{
  "input": "waveform_16khz",
  "encoder_drop_path": 0.1,
  "text_encoder_fused_qkv": false
}
Rows from expert 3 of block 4 of the text encoder, named by matrix and row number. Rows with one number belong to one neuron. Each number is 500 + 50 x the weight over its row's rms, rounded and kept within 0 to 999. All counts start at 0. Numbers have three digits each. After the name is the row's rms in percent of the matrix's.
# up: expert up (text_encoder.blocks.4.mlp.up, 16x128x128), inputs 0-127
# down: expert down (text_encoder.blocks.4.mlp.down, 16x128x128, transposed), outputs 0-127
up.63 084:490490393578467433489572539434555492516486484517459452462538560486475599581603454559398492391522536445520480563397504480498561532486483527490407550499493412520433540634547540489501534522547592499518555474510550518543504424480508523486543515530494455526531540533468567511509519512437567485496496506441536496451460482479548520501516461528467462414527490324578466564481534503450406588502
down.63 080:532460506474477388503487418386477545552479525545475477457479520521547436545499570407483610551611546577501512554456347511486479499429574468580482447469506536472612474449497483551502489431571466427513518476515495481583473457580490500452498473467450416497438550551510416442433495506514545473547440507515503519430438533555426495475543504518517571496554441510520451580469579517592469475468
up.64 120:518574523432475504555532558524444523461491522504439569549479443540533441537552486468497483493484509542468490403603631462425548497520417548478616441436452461408454522493531481593497590424513473463429511500524443467508492536576490532539459546558500516542485497490523535513543486409518566523488503556409586497476409486419616385457463443484460543582500474476426502439425440472521499499510
down.64 112:491595481532545489499566508495572510562485435566426497545533554407516447511575451548463527420522422514437514472576543492454493505466395478559521423605446554412504533539579549458532451422400519436439574454519473472472525460576527557497545503508420478536471583548579566525472501554463537495530521433559465515456610428445595528513487546439519507489546559429532563455462457511535473510529
up.65 078:573463496615418536523588510447507423552545494532580535420495398488512513442431521463430426389442518442479436527495555516445539429474566480469595536482503556557469488401482544466585525531466473486500499486463471626420458545504540551530401569466534507423401443536494571549489496374479461546504541477536490467547533532527503480445496568451473488512533523484507452519506540532451414483515
down.65 080:491484491480376455412505562487508526503554582489534587486517467499541534507520501504483385568477569501488497427552472498523510496530556508469490495541472491501606584449557558453500507341557559482596526524517543491476551543536498485448420513506498573509530577514432522492467526458544512485576445460427489566624514536454472436398525429427518460462546521579500514546544488570483394407439
up.66 142:475449589456499504525475581457560476495478583409483471504455521540489475352532447569429435514495486541480591528513393468433525587468508479476504481464572533555510536520590556454470500533515491436460559506534477442505536437486592498464449497498455497532517530601544427503551476478442456418486616523635453443453461490522526449465483435617468453438547472512496501529473518547448491511388
down.66 136:536483520485559558504438536487476549466449569503469482541378521502479537501461514454433526459399468447464591583609536481441467463478452479492594430553463495487450520482391459505535446482400511527579490507618506588403481466460508574499542475450513527539529562494489511522530599488510573479508559491534543509489403425553463510473469421548552435522482560442574509503401551426437443522544
up.67 110:479560548503581514529452598440390463502412487457544590534485588529504539563500560589565545446556493469519493499464482472472514591489477570491534543548470439494497386582510472438486521445531506481546488467488515485556538571528620545413452497567526565472484474423434512494534515486487489550513522537443519508575494475548453393509514480449465536425418483582538403474511605589517569445538
down.67 119:545428360492467516496577440540594546488404548469435515391545625591491478468520537484553488450489488538509484418476505478497495527533503454502531460445513545447509499542509428529563474504499549484489493640425529444540512456446494496482504524487499533507475512591489509505538482451493492515520321481455446478531421475501545425431543495379602438512453438452542432436522482514486492434493
up.68 092:619470536544505474422496463500438506513622527475568592437477568431521523540494494453502365473443526428600485574537464548475460436567503461410461530460503549491511536501541525477516550502524464446527491510501553443507637529495488481418435529577462530554463525520495508463400509433461529418439508467481495530543541553556488452512495410564596513473502514511538549533420554415410429531481
down.68 086:415525363492473524534480539629482509511481408507536448529415532473456538486545553463458501598431506558508594404526473510547481546520437481451599568502512524529585534467553589497542441546560617511498545479426443508492400490436512484531562562449511473519623545471520492523524419475505459567465441453516506478536418472464487453536418512551568511522475477529422437459524522464469450483487
up.69 111:487550495470465530448412515531417522602557430473460524485443589533574448500517480536459475473457501444541488434517571507490498544508466525486489544537535487459507411545558493446514525467558372421430439315486451494498473465634494513422454457534469573525472491485504517464530465537574555499521478565405451514448400499461521393473489508420562480446431568482499480485492440508539543535448
down.69 098:523549388507481477544492424535501540497502484548507488431544490420480512436462520505470548463505419544433491459444478501518501498539397470499522410516477527584549515454449538483464399428484551472493515631434540531523526538536452531496540480506491589424461530532579529384503427520435476586455430529484545578555522421536499586530446515515564537398507589509499403431547573455489557542420
up.70 100:481380519548442567504504468476493545468560477417515531559599500513488398484569451532445495435514553545427524430402481503515547557505614538436584488400532543505518469477499544517581568516543396538514498509460436479468454438549487534537505477373587483455519443429481511375530527462458501526423502572499438511510512473553535440428512565431445532571475447501496426453532450520472485497512
down.70 107:441537447465526466507435416405460498489541599503524560552538411499581510546505480493497524566454486597570512482592477539526522477488530538522466506537471562611546587413478504525492450546500491434455520459519455568489548476460513477484532448420592532523549447460573425517449525590509514546435470466361600525517441559434526442555514459570463500476558451508479459638546474548505504472519
up.71 118:535446480452505459468460568482528480499471516440385469578407549450474463578546415534466561538526490524459411532456557538531473440419466576506493510527485531574439523402434568562502556529497555509494487554555532483425448451548471441588414485413449453514534513542408470561527497479549502479534575504467464586589553494533573534418440561512396481546484448540473586462524499484443463427519
down.71 131:625435560577517465438451439502468472404459519544490437539506546527513577471502482598623486481573491507551420481545533432555565505527531518514486456430504482652487547534478422451463451461429466438406434512500449572485472491509460488461475473578450472530489488493621451506476534601582469465457584512523488455500499479450507468489533476459466524436555459511540602537439480554447549492541
up.72 116:505504518482509455553556437499522516387494597494534524478507507460531566478506431588456452574572528503488509642542514541492422409506583538479461459548537483561485550446559478526567465509370484523557511499536451523534475515405514471470472481478521614572569579516523514449497441525466449475418581457543577440412501552443513523517461587567524544509565432606511522528481500525516497504601
down.72 100:409461487399408521520518576494544564470542494418408558488498437566418463508566505581560478487558508504471547464495482411464511532480510390507507467470565450537506512505451474572487470530451457415513543543563464477461451540465439430603514492556400436611501558434451383479507510539487487464460505519563492439516433533491575509470504634572524484485503441498492477467451551510514469400467
up.73 114:499453432499475482597505542476465473457530476588395487546506589472514449479462510470475509429587549373559569419452527539493462424599445501490464460455489426464490528477381497497569548486472456404427461539428510407481483504564506433528537493565512554474444517545561507519521412475573498565467501446525546557459559600488471531435462466551501504529516626539444474493486602493530479501471
down.73 101:498463505444556449509521468530521468478531496532595499409469552417545404558529480413478474503658460524408478540508555503480515460573582460523496454513512449528502542537506531454445495533494443480596461487430514577652533559484493501494499553474515488528545419465567484554519426523447461513454500512544496486565485464551454505534447430511509583613540459420458556533434484532439613551579
up.74 104:441517531535531449572468490463467519449541526460484513539557512590538500451542525477504478447469449517522479425474489476481439573480456460512565444528419538396549509473374517500482573549630489496524526475496575474444559620513538417499551483473441558565479460453506426361526538507573501491465524430557483492592432481543445428518538439523660461468463447456526554463506465520458522461472
down.74 094:426512591554596534544502530544488520496398566477434472491540531545494467516461526488546526462470445443547554519504533467616530499577349556569491579503498551491484539545487592461477486499569524559430443587467523502422461487489497534546475562482472389419530547397520482599559536490509519460509434494455500563519428464473521386486520433509537437483493614565542474504556509506463473549449
up.75 090:477494559431486550468429546476487619588531478460589486505427575442487520542453510507611487501552527462507506556523483488485340474557512510471435560517530475449499638453459539515437461528545431424511512510526515539488497521498423511504587447398518467500529454536496493511481520519481541474500516481578433538540512471400524452573532492605547489585481424473516531572470446581559546534620
down.75 096:364546590485391528539417598486436487456471448443456539496470356547540462541532436485529484542460520493484534517532471624470511448555533441454567516617573551452511526506550477571458504518517513500472480482524509479453490548470508488516484474563441515452466460494407422502493482601553431477522397573520637481518476466513518586458479519514435425471588540479439507496504482465512478518533
up.76 099:492376486484500599464565520485559535424471541477454485560477501518516465490499539581523468523490428511461539439440496523534467449460444538532454516553413451560425496397478461458551600488539431539525578477461451483523523440422607453495509484476460457460568542448552545522513509586596484603421519555502570489431553509512391490465441459494465546538566493546471456557504466490524370528419
down.76 095:429436546503503463422512485494596547516500518468635479533470547530571463539553500472476530503463469539616618492500503454540490425556508542532501504499606521548478488559507513522524469536513505505547460535502529455576540576530437420555447506343519483494414577506471494413620490504521569545515487500430502467421633522563522526458448461483527488429515432449533471496482446490581542538568
up.77 126:445498459524497471547526526593457498511469560545498512619479511510412492515485521449569524492453472449525498439461486518408411532550526489578509506477443548365544516460484551492489491559615529538531478537452474521516390508447556411486574495538399542558515441501492460510477612406484472479492449544440478420467588539560439496367489509514506418531483442492404499465553411453485455482474
down.77 116:594495619546506420428517496514527497414539505497534506486463534588559560622569465516524515598555510480428553520568507506437489642602533494510522505575439497518444522455546596513460648454533545525556447435467441497485514472510450523581485510468484454551541547488499537595468493444613511580505435486458454525539482497497486483451464428484500515461516585482485466448469501488467520510415
up.78 078:507575538598444440467492508480594537457495417556565536546462471511593580515469427555536572507459505437560601580528476545551443540480528526499515492514408565471593512422464464552476572540482477481503559527449518408393495603453435402548468572471560508476470546494484602465521546547497487456441499498521556457469533521402561430505533423556465514483471514544524552471445495429452500526536
down.78 083:450450476538545450431505468537467454410567477458512547594443449461548506564508537596512515487525565478525500427576493489598470516519456518455384552485515457570469498555437457462495481569546507509538425525508460595588525548599548592500498531497447493498518431429486450459526530534513472503468426522549485519624532601485454518493386529488576608500502431448535402468540465508549435538485
up.79 096:531460558565504570494523481475453517537503535508557490523552434448567485534543600544464379563577521513513523469472551533407487492430403538426580488456482517584531544511518540543583492475585492493443528432335481505574452528484491400504514501494492474435460542564446578512518506574468499487470489498531554482420463548512494423474427470441485508500387651491512448544479499498512490571457
down.79 096:560596486484474473524490546508561433527567449459462553531427595610513516508472542439462487493477522560581502450475442486495520452582492507469439397458475494470531538452616549458475542491521552477567476556480435573514557468554443390529451450460529517503498483560570520471579517471574546504497511490470520620431593506427451561552563467416484571475516482597404511513532528524577440449513
up.80 100:566447436470474486510573443448561480461533485456507566587511477442468550525540474526529481484496586528543597576528497490457497481533495494497566438492504539406450513538449493487454474528486478540425475404518514451615500476410454397460573490575567420536509484507583357601477534484440459529504397465471546585405546449446394493527484487542441563468475452518534477521543519576509476499455
down.80 108:440587633476455455526501536501457456567451549525519453485443474393506521538562483504510431528489542545598411478534489525465534440449449530454488493526487420468552524493461518557536438459519584439412539552393515525533517490552566474452353468506521507460529522535424585560564461550576502452660444536473441524495526487494514501578491485545496448489451435481425544481487430492539453498523
up.81 094:500542585561545475508525506543482362524452530483470521485503563530452501533535532537445453498464580542538415444507396527543502541562485488541545579444475568536564470445580515515563536485458541554579450509575484519531486431467528441449433521549425532406499439536459606550522539545538424517393504491523435522487507615513470506480499465479465457532550560507544487515393532538560450557642
down.81 094:523500346475555423496431526549514468373450476466498485408506469543634475454463568534499507579499491459545538525541466468401513504508475526470462486529464478532496585572519470515546580493446557411544550409549548479567403538549509518515545474519502437448500493479544543510425562453482505482492422481507448394520493538522414504613423530451443535446507509540506472529516499528605583454483
up.82 110:498543439452642396584537521468535403521457448433464520465452579469440503558493446568486519526460521570424525490442496607491494561449536496512491494430505491485508465541505530497452473597555527420470616516490470519524524421538512495497547591533534429498626558425564512451437471491470558460454514543568489432559403503485515470492472526567378516536466481514517461532473527541443534463421
down.82 109:467507558486465440563378574487447516461500555469431571437543472574552542521510545495509518559436550406485482527563545427439436445479545553447556556462464473464453469508497488486479486386491464628424429507516464396511443440558537534491549522479602495576509401486519505489499526576519447487436502533493510521554481552503549517474478463617533417442514598501570476446400517531497469503445
up.83 105:607588594476530446506530466510483491561444376515513412433551468534499475472556456505529530503440487510470502530534512510467554561522508515554486479501432527551482516488567526547501437470426523537448557494592432546472541506486521470422553455466592621562524632503519516466540567474465489435442466615514578425460591554555565539599502511541541532475499471559509505530511444473624490449496
down.83 104:517490413544444485480526445528500522559492455450487556514481462468473472464582426465489467424406565471533542546547459517433444530605529437509517506514535451507517558504573386485393555473407503625386563498430478488408530448518509518457550547424514463545490489401477457547448469486488531467523493481553520488531561518534508502484463535540486478529521566543556579337505567497504436404456
up.84 114:463523465478559443557577541561516461468513576527558440474476464576474445510448539467488490529520399465482553454555417525495591498567462544466444543474525496497527529439471470440429569440479480540497519444367530502513481451552556395409531464509341478361523533538506548486519490545528580518423461414582468489510492497536450498435465487480477447549467463540498590482421518516562564453539
down.84 107:449422510531517529456443499579560439532547553486488504440485506455528531521396475441485521470451498439488559553517551640468457488578457562510448491544443396537480442492551546557486439501430539616554488472538458492586417506306459442495569498431496517564491429472490548436551491539461557510491497494515540432459472539492507488442551459442436502535472602454515517508429577521538475484498
up.85 092:504479523494462476470513427574504552488491588471477422512544494483451570451517506494419673510492493476499516566499421553494510536521520548465542610492512583561485462423460483541509575421468503427603492525498517465516476421513501580546515535484483411477435460517472587405490399532473629508475540465425550493449471514603509471495483460474400443450543459436444479511502579420532517478464
down.85 094:495563496533451477510450494513518540507525542490589436498520517506549508485453485557472560455450495513475407489504420473557509451508436515441500529468392551373502510428456497463591470410537473470426498488431501443547481605559535455457524531517517570503615433504464500434580592525415597497503456527478520494448383571532463548457482513442465495532340474478456555583542459475550545490507
up.86 098:518450503568490472464466606485601521542511613489451488486430628490565486465571517553510570435534580389425430556413554471580464426605434489474491475502522572494478467518433493532576503485516519539557555417574530497420458488567503538456480448580440486493497510512484473475462547413509510502519466519482524435450471467563459443494463506552502478477489598519448552553445529484425528562407
down.86 091:461464512434526472537558539541521570518466527477559440517547569493520534553420581532548457440533499504607495483409463568461580477501465471522510549491544517487475482562462516525387520376561512502491434519472438468542411589383416436465512471480505525490586468493500466462519560578478540504494625510461454540406461464423513494551486431400468522536507426511514583469524448418419495498553
up.87 084:495481520614499536546446491509425552545482562455429521538573435499441551515485456528492463541480555540480452498548509585502431488534521424529512381527512394568547467499512531536522444538474507528521492468446517573565535487509562579431474511453497493473608484455526438441542501516401513600446431628522559452456517567585467397499575479528486471512530506515579483515542464521623590452461
down.87 094:476510439431456498470523461511471425486543513573444549398461546450610403561433503480565560527536527433516499435448472486520491387594493585543514431551533477502507461512507508585496510525608382509601391481484507452505465553475525563521502499501509530532476503471554522414464502459480435452514514466462473635586420495562464526454499559474483483500496554484444440582525439524556573510551