config = dict(
    encoder_arch='conformer',
    encoder_activation='silu',
    encoder_moe_every=1,
    encoder_expert_mlp_ratio=1,
    text_encoder_activation='gelu',
    text_encoder_moe_every=1,
    one_sided=False,
    batch_size=128,
    warmup_steps=200,
)
Rows from block 2 of the text encoder of a small contrastive audio-text model, named by matrix and row number. Rows with one number within an expert belong to one neuron, the router's apart. Each number is 50 + 10 x the weight over its row's rms, rounded and kept within 0 to 99. All counts start at 0. After the name is the row's rms in percent of the matrix's.
Before each expert's rows are labels from the 100 texts, of 14976, where the router gives the expert most weight on average: "fires on" is the input token at the peak. Only what is clearly more common there than usual is listed. The data: short read English sentences (LibriTTS-R).
# router: router (text_encoder.blocks.2.mlp.router.weight, 16x128, trained with AdamW), inputs 0-63
# up: expert up (text_encoder.blocks.2.mlp.up, 16x128x128), inputs 0-63
# down: expert down (text_encoder.blocks.2.mlp.down, 16x128x128, transposed), outputs 0-63

# expert 7
fires on: "<end>"
router.7 089:64 37 67 59 26 48 43 55 39 29 49 57 40 39 56 63 49 52 35 72 45 44 54 56 49 39 41 53 33 61 37 44 37 46 38 61 48 62 58 61 65 58 51 46 36 48 48 49 49 56 60 54 59 56 53 51 44 63 66 38 42 66 40 46
up.0 064:32 76 37 65 44 44 56 49 47 40 42 44 62 56 37 41 45 46 53 40 37 36 50 59 59 45 57 41 68 54 55 39 54 53 47 47 38 42 45 45 42 35 43 51 50 48 55 51 59 44 33 70 47 35 51 48 51 52 49 53 53 72 51 41
down.0 070:43 49 51 25 39 60 59 54 50 54 46 36 40 43 49 40 72 52 58 53 47 42 59 61 46 65 41 73 50 57 59 47 57 40 56 42 49 61 48 62 59 55 49 54 43 45 65 53 61 54 58 58 60 52 48 65 30 43 63 51 37 62 49 52
up.1 126:70 67 44 52 47 44 41 64 59 61 51 41 58 42 58 55 50 54 51 33 24 43 32 54 56 32 65 43 58 50 48 46 60 44 30 59 48 54 51 53 40 47 81 58 36 67 39 58 57 55 70 53 53 49 55 55 47 27 54 27 62 44 53 48
down.1 114:63 73 50 42 37 63 59 41 41 62 63 41 43 54 58 50 36 62 50 33 45 40 52 54 69 52 50 45 41 66 51 48 41 56 49 50 66 62 51 51 39 49 54 40 47 46 43 48 56 49 33 65 58 60 56 21 47 41 40 60 44 37 53 68
up.2 078:53 46 35 62 37 44 50 26 55 69 43 42 34 51 58 54 40 41 55 43 45 43 62 58 43 46 40 53 67 35 51 48 56 47 47 41 26 38 34 36 41 65 48 58 68 40 58 60 59 50 62 53 38 56 41 39 49 36 44 45 45 30 70 45
down.2 076:42 46 54 47 51 44 52 34 46 63 54 47 73 49 64 44 51 44 69 64 58 64 56 61 51 49 58 49 35 62 37 45 59 50 47 42 62 70 61 43 49 45 53 54 59 38 43 37 57 27 42 52 46 54 42 37 49 51 50 42 62 49 50 37
up.3 097:34 46 28 54 43 40 49 44 45 62 53 56 54 44 36 52 42 54 47 56 19 50 47 45 58 55 46 56 42 50 49 37 56 58 47 33 61 46 47 53 71 32 39 58 56 55 38 39 39 46 56 44 51 61 41 50 49 53 62 23 56 44 63 30
down.3 097:58 65 50 50 48 53 66 63 43 41 48 48 44 38 46 45 66 45 69 42 56 35 46 57 68 34 49 42 52 46 26 48 64 43 44 54 42 60 46 51 42 56 62 54 53 60 63 42 55 78 39 57 45 66 43 50 57 49 46 37 62 58 52 62
up.4 096:56 48 37 54 48 59 53 40 55 54 54 34 53 59 49 57 53 46 53 31 35 57 48 55 48 71 57 46 49 39 54 45 41 50 48 65 46 64 47 34 52 69 49 56 47 57 77 55 57 69 40 53 53 63 33 56 52 38 55 50 64 69 58 41
down.4 092:50 48 44 33 39 51 47 68 53 43 66 55 45 64 61 49 42 35 60 77 63 56 57 59 37 38 61 56 48 52 56 50 55 47 68 51 56 45 61 59 61 47 43 39 45 45 49 63 52 62 59 57 65 62 43 45 66 41 57 46 36 57 37 53

# expert 10
fires on: "the"; "a"
router.10 086:55 32 22 38 29 42 54 40 55 50 40 49 68 47 55 49 60 51 55 56 32 42 47 55 47 45 49 55 49 54 52 57 40 51 33 55 64 61 57 63 46 53 38 31 46 59 37 64 48 43 40 48 58 56 47 34 48 57 42 54 49 47 56 46
up.0 114:51 33 36 55 32 40 49 56 42 54 57 33 57 38 49 47 36 38 64 37 53 52 40 59 60 35 47 55 37 53 45 54 55 63 56 50 62 43 59 49 50 67 60 30 29 52 25 45 66 63 25 42 48 51 58 43 45 32 71 49 50 60 46 52
down.0 113:51 59 55 55 45 56 58 50 66 36 40 65 28 51 47 63 74 59 61 45 72 51 22 64 45 40 54 49 49 43 61 51 61 42 59 70 50 59 44 48 49 51 41 47 53 22 67 33 56 55 50 49 58 46 31 61 43 52 63 68 41 42 35 64
up.1 104:50 47 29 50 41 50 45 60 43 43 57 50 58 34 38 59 43 46 35 52 58 52 48 56 34 54 49 35 51 32 51 73 51 57 60 37 46 58 51 35 44 27 21 42 45 62 55 56 57 49 43 46 40 53 38 38 29 51 81 45 37 55 52 42
down.1 104:55 65 73 58 36 81 41 61 61 55 68 57 66 23 58 39 56 44 67 48 55 58 36 49 49 52 55 53 66 50 44 55 59 55 50 37 45 47 51 48 47 59 43 47 41 27 63 57 49 38 54 49 47 38 47 41 47 56 53 50 66 50 49 52
up.2 091:58 58 51 58 49 51 56 54 44 52 50 67 51 49 43 59 61 67 59 46 40 43 41 60 50 61 58 51 30 60 26 34 55 64 73 36 35 47 57 27 42 44 41 50 56 67 45 46 56 56 47 52 51 51 38 65 49 49 48 48 47 36 67 34
down.2 088:40 64 56 44 59 48 40 34 47 66 47 55 59 49 62 43 53 43 43 46 52 45 40 43 38 40 52 66 55 38 46 67 47 35 75 52 44 52 63 43 55 58 62 74 51 47 34 57 52 54 74 55 47 41 51 54 37 49 58 36 49 52 64 45
up.3 096:44 53 54 51 61 40 55 35 51 49 33 39 59 52 43 56 50 28 43 41 83 52 60 43 49 64 59 51 20 63 72 54 36 33 64 30 47 72 42 61 42 63 59 42 42 53 57 43 61 39 53 45 45 59 43 50 38 63 58 36 42 58 33 61
down.3 099:66 52 58 47 40 50 46 51 62 59 68 61 54 55 44 50 54 47 44 56 57 41 47 66 64 59 67 49 51 52 58 56 71 59 59 39 50 47 52 48 56 42 55 73 30 32 26 50 57 31 51 52 37 57 58 37 68 58 57 57 54 46 58 48
up.4 104:33 48 54 33 54 47 58 46 39 50 53 22 52 49 48 51 51 39 51 45 38 50 39 56 40 56 64 51 47 41 55 56 43 54 30 33 45 47 47 55 41 39 45 51 53 53 34 40 56 45 43 44 53 53 46 60 31 61 31 43 42 49 58 24
down.4 109:43 39 63 39 47 44 35 55 56 62 64 50 61 53 51 28 50 49 52 52 36 67 30 67 35 75 48 46 63 35 42 67 46 66 40 57 46 47 61 61 55 46 44 52 47 54 53 45 52 55 56 44 56 40 62 49 52 57 62 62 61 46 53 50

# expert 3
fires on: "<end>"; "is"; "was"
router.3 084:50 59 25 43 49 55 55 45 67 35 44 38 37 57 53 39 62 49 52 68 44 59 39 38 24 39 50 34 35 60 38 59 42 51 39 47 60 51 53 55 46 67 49 35 68 71 56 52 59 52 68 45 54 45 39 48 45 51 74 61 59 49 67 46
up.0 067:50 48 40 38 40 56 51 49 42 76 54 64 33 41 65 60 53 45 46 38 59 45 58 42 41 41 57 56 55 55 61 39 63 59 41 24 61 57 59 58 54 34 70 41 68 55 38 41 40 65 53 31 59 55 32 47 63 46 39 56 49 45 53 54
down.0 072:49 53 61 50 45 27 52 61 40 42 29 58 57 45 53 57 53 37 43 48 58 36 80 50 49 44 44 41 56 31 52 57 44 60 34 55 57 61 53 57 46 59 49 61 44 47 40 61 47 45 60 65 33 56 72 37 41 53 56 48 44 62 68 50
up.1 087:60 43 62 53 54 41 61 60 48 52 54 57 55 35 43 55 47 55 51 54 39 63 62 48 56 54 50 50 47 43 38 40 32 71 61 38 48 49 51 44 39 54 34 43 67 40 48 58 44 51 53 61 48 26 57 55 42 58 31 52 43 61 57 64
down.1 089:53 49 44 53 40 58 45 50 39 61 44 49 43 54 58 26 63 45 50 51 51 63 54 34 41 53 52 44 57 72 41 39 43 44 56 60 49 41 50 37 54 68 54 55 58 55 32 48 21 54 50 45 57 60 36 64 51 52 54 47 44 47 68 51
up.2 111:50 45 47 48 61 53 48 43 57 64 47 51 60 66 51 68 47 47 59 45 56 59 31 68 62 51 50 59 54 46 42 50 65 61 37 46 47 44 36 37 36 59 47 52 49 47 53 58 61 30 56 42 52 39 52 37 37 41 61 56 73 57 31 58
down.2 111:39 60 34 62 60 51 71 50 43 53 55 41 47 52 55 58 49 49 39 60 49 46 65 41 39 55 58 44 49 45 51 41 55 56 62 55 65 59 58 55 42 41 56 76 53 40 49 43 24 30 60 53 51 47 49 59 52 59 40 49 47 32 28 61
up.3 090:40 49 56 70 36 43 47 41 33 46 55 54 49 62 28 38 43 43 70 33 40 49 40 42 53 42 49 63 55 47 40 51 59 51 45 51 47 42 49 52 41 50 71 36 44 32 42 35 49 31 46 50 60 47 29 48 33 58 36 57 37 43 57 40
down.3 103:51 39 52 53 54 68 50 45 39 58 59 53 37 75 39 66 50 35 45 31 49 58 52 38 69 74 57 52 63 51 60 41 44 55 46 42 65 44 69 50 55 66 48 40 63 59 48 65 29 57 44 62 41 49 34 66 52 55 62 57 59 42 46 59
up.4 090:43 45 34 49 54 39 31 40 47 49 47 28 57 21 55 45 57 41 52 55 42 60 60 70 68 34 64 46 48 66 72 58 66 42 49 50 47 67 36 40 43 44 52 58 32 52 57 68 50 48 60 70 28 60 60 69 56 42 51 50 38 53 58 47
down.4 092:46 49 63 44 41 35 42 67 63 28 44 56 40 50 37 40 53 66 69 57 45 34 46 40 81 41 54 57 34 57 47 52 41 56 56 34 52 50 49 36 68 46 55 26 44 39 47 46 51 54 65 42 52 49 56 40 57 55 48 51 47 54 44 43

# expert 15
fires on: "the"
router.15 074:56 55 27 55 51 42 43 41 46 47 43 45 44 51 51 38 44 53 30 65 66 41 47 43 42 32 41 54 48 42 37 43 51 49 45 41 68 54 62 43 47 53 59 39 67 49 32 52 53 70 60 67 47 50 44 56 44 55 64 45 41 65 58 37
up.0 077:38 45 42 30 62 58 52 36 36 46 46 70 33 38 59 30 51 45 45 52 46 56 31 56 56 46 46 46 46 34 63 43 49 45 36 58 29 47 46 44 47 41 60 56 47 37 44 39 67 39 39 40 40 52 58 54 70 52 44 63 32 47 62 50
down.0 087:48 41 53 39 56 33 56 56 51 41 39 39 40 48 51 50 41 55 65 42 33 52 65 53 59 41 62 54 40 35 41 46 52 51 50 51 37 56 57 43 53 31 53 45 47 48 77 31 52 55 63 41 46 49 47 61 49 23 47 60 60 41 29 51
up.1 118:36 46 43 53 62 28 56 72 56 46 46 50 50 67 40 51 44 50 51 54 49 60 51 48 35 48 39 55 51 42 44 48 56 57 39 52 51 53 46 59 24 47 63 44 52 49 69 58 42 67 56 52 51 62 47 37 35 69 50 39 39 38 48 54
down.1 108:55 73 58 31 47 45 51 66 67 53 48 54 64 62 29 62 66 37 64 54 63 60 29 55 41 58 48 49 36 48 55 45 61 46 43 31 49 41 36 59 41 53 52 62 48 38 41 63 61 51 40 36 48 49 54 58 49 51 55 38 69 51 43 61
up.2 078:72 49 45 77 49 60 34 40 44 67 50 57 43 49 50 45 34 61 55 43 46 45 49 40 40 56 53 51 48 61 60 49 55 75 70 49 62 49 46 51 61 56 35 57 52 38 64 50 39 65 35 41 41 42 53 38 52 49 54 46 31 55 50 62
down.2 076:42 59 55 55 56 54 43 40 60 38 49 37 60 50 36 60 59 42 39 50 34 47 64 39 49 50 44 47 43 45 46 24 43 38 55 36 65 48 89 52 54 47 48 34 35 51 41 66 55 32 40 46 54 60 35 49 38 64 54 53 61 59 55 46
up.3 089:73 60 48 56 62 51 44 41 36 60 34 62 52 37 58 56 58 35 58 56 51 54 43 52 57 54 53 36 55 50 35 36 59 47 59 46 46 46 53 32 57 52 45 57 59 64 64 50 41 63 50 30 60 55 66 64 49 62 63 42 48 52 65 39
down.3 098:50 60 48 62 49 49 63 48 51 50 40 39 59 31 37 56 46 63 45 42 54 51 49 61 49 59 76 38 55 54 42 53 46 38 58 46 44 50 50 48 40 64 69 51 51 54 53 45 28 60 57 57 32 57 68 49 65 65 41 36 43 44 42 40
up.4 105:64 40 45 39 52 37 52 58 56 49 42 43 73 51 44 65 50 67 41 59 65 55 43 55 56 66 50 56 54 47 39 58 47 36 39 72 53 57 46 41 56 38 56 53 36 56 72 50 54 36 49 50 37 24 50 53 37 51 65 41 53 67 49 39
down.4 103:45 54 42 60 58 54 65 63 55 43 58 75 47 53 46 45 47 50 47 44 65 63 46 53 53 51 47 42 61 54 79 53 44 39 63 48 53 47 58 53 42 45 66 56 59 53 53 43 43 43 44 51 48 50 51 51 41 63 52 47 50 73 53 77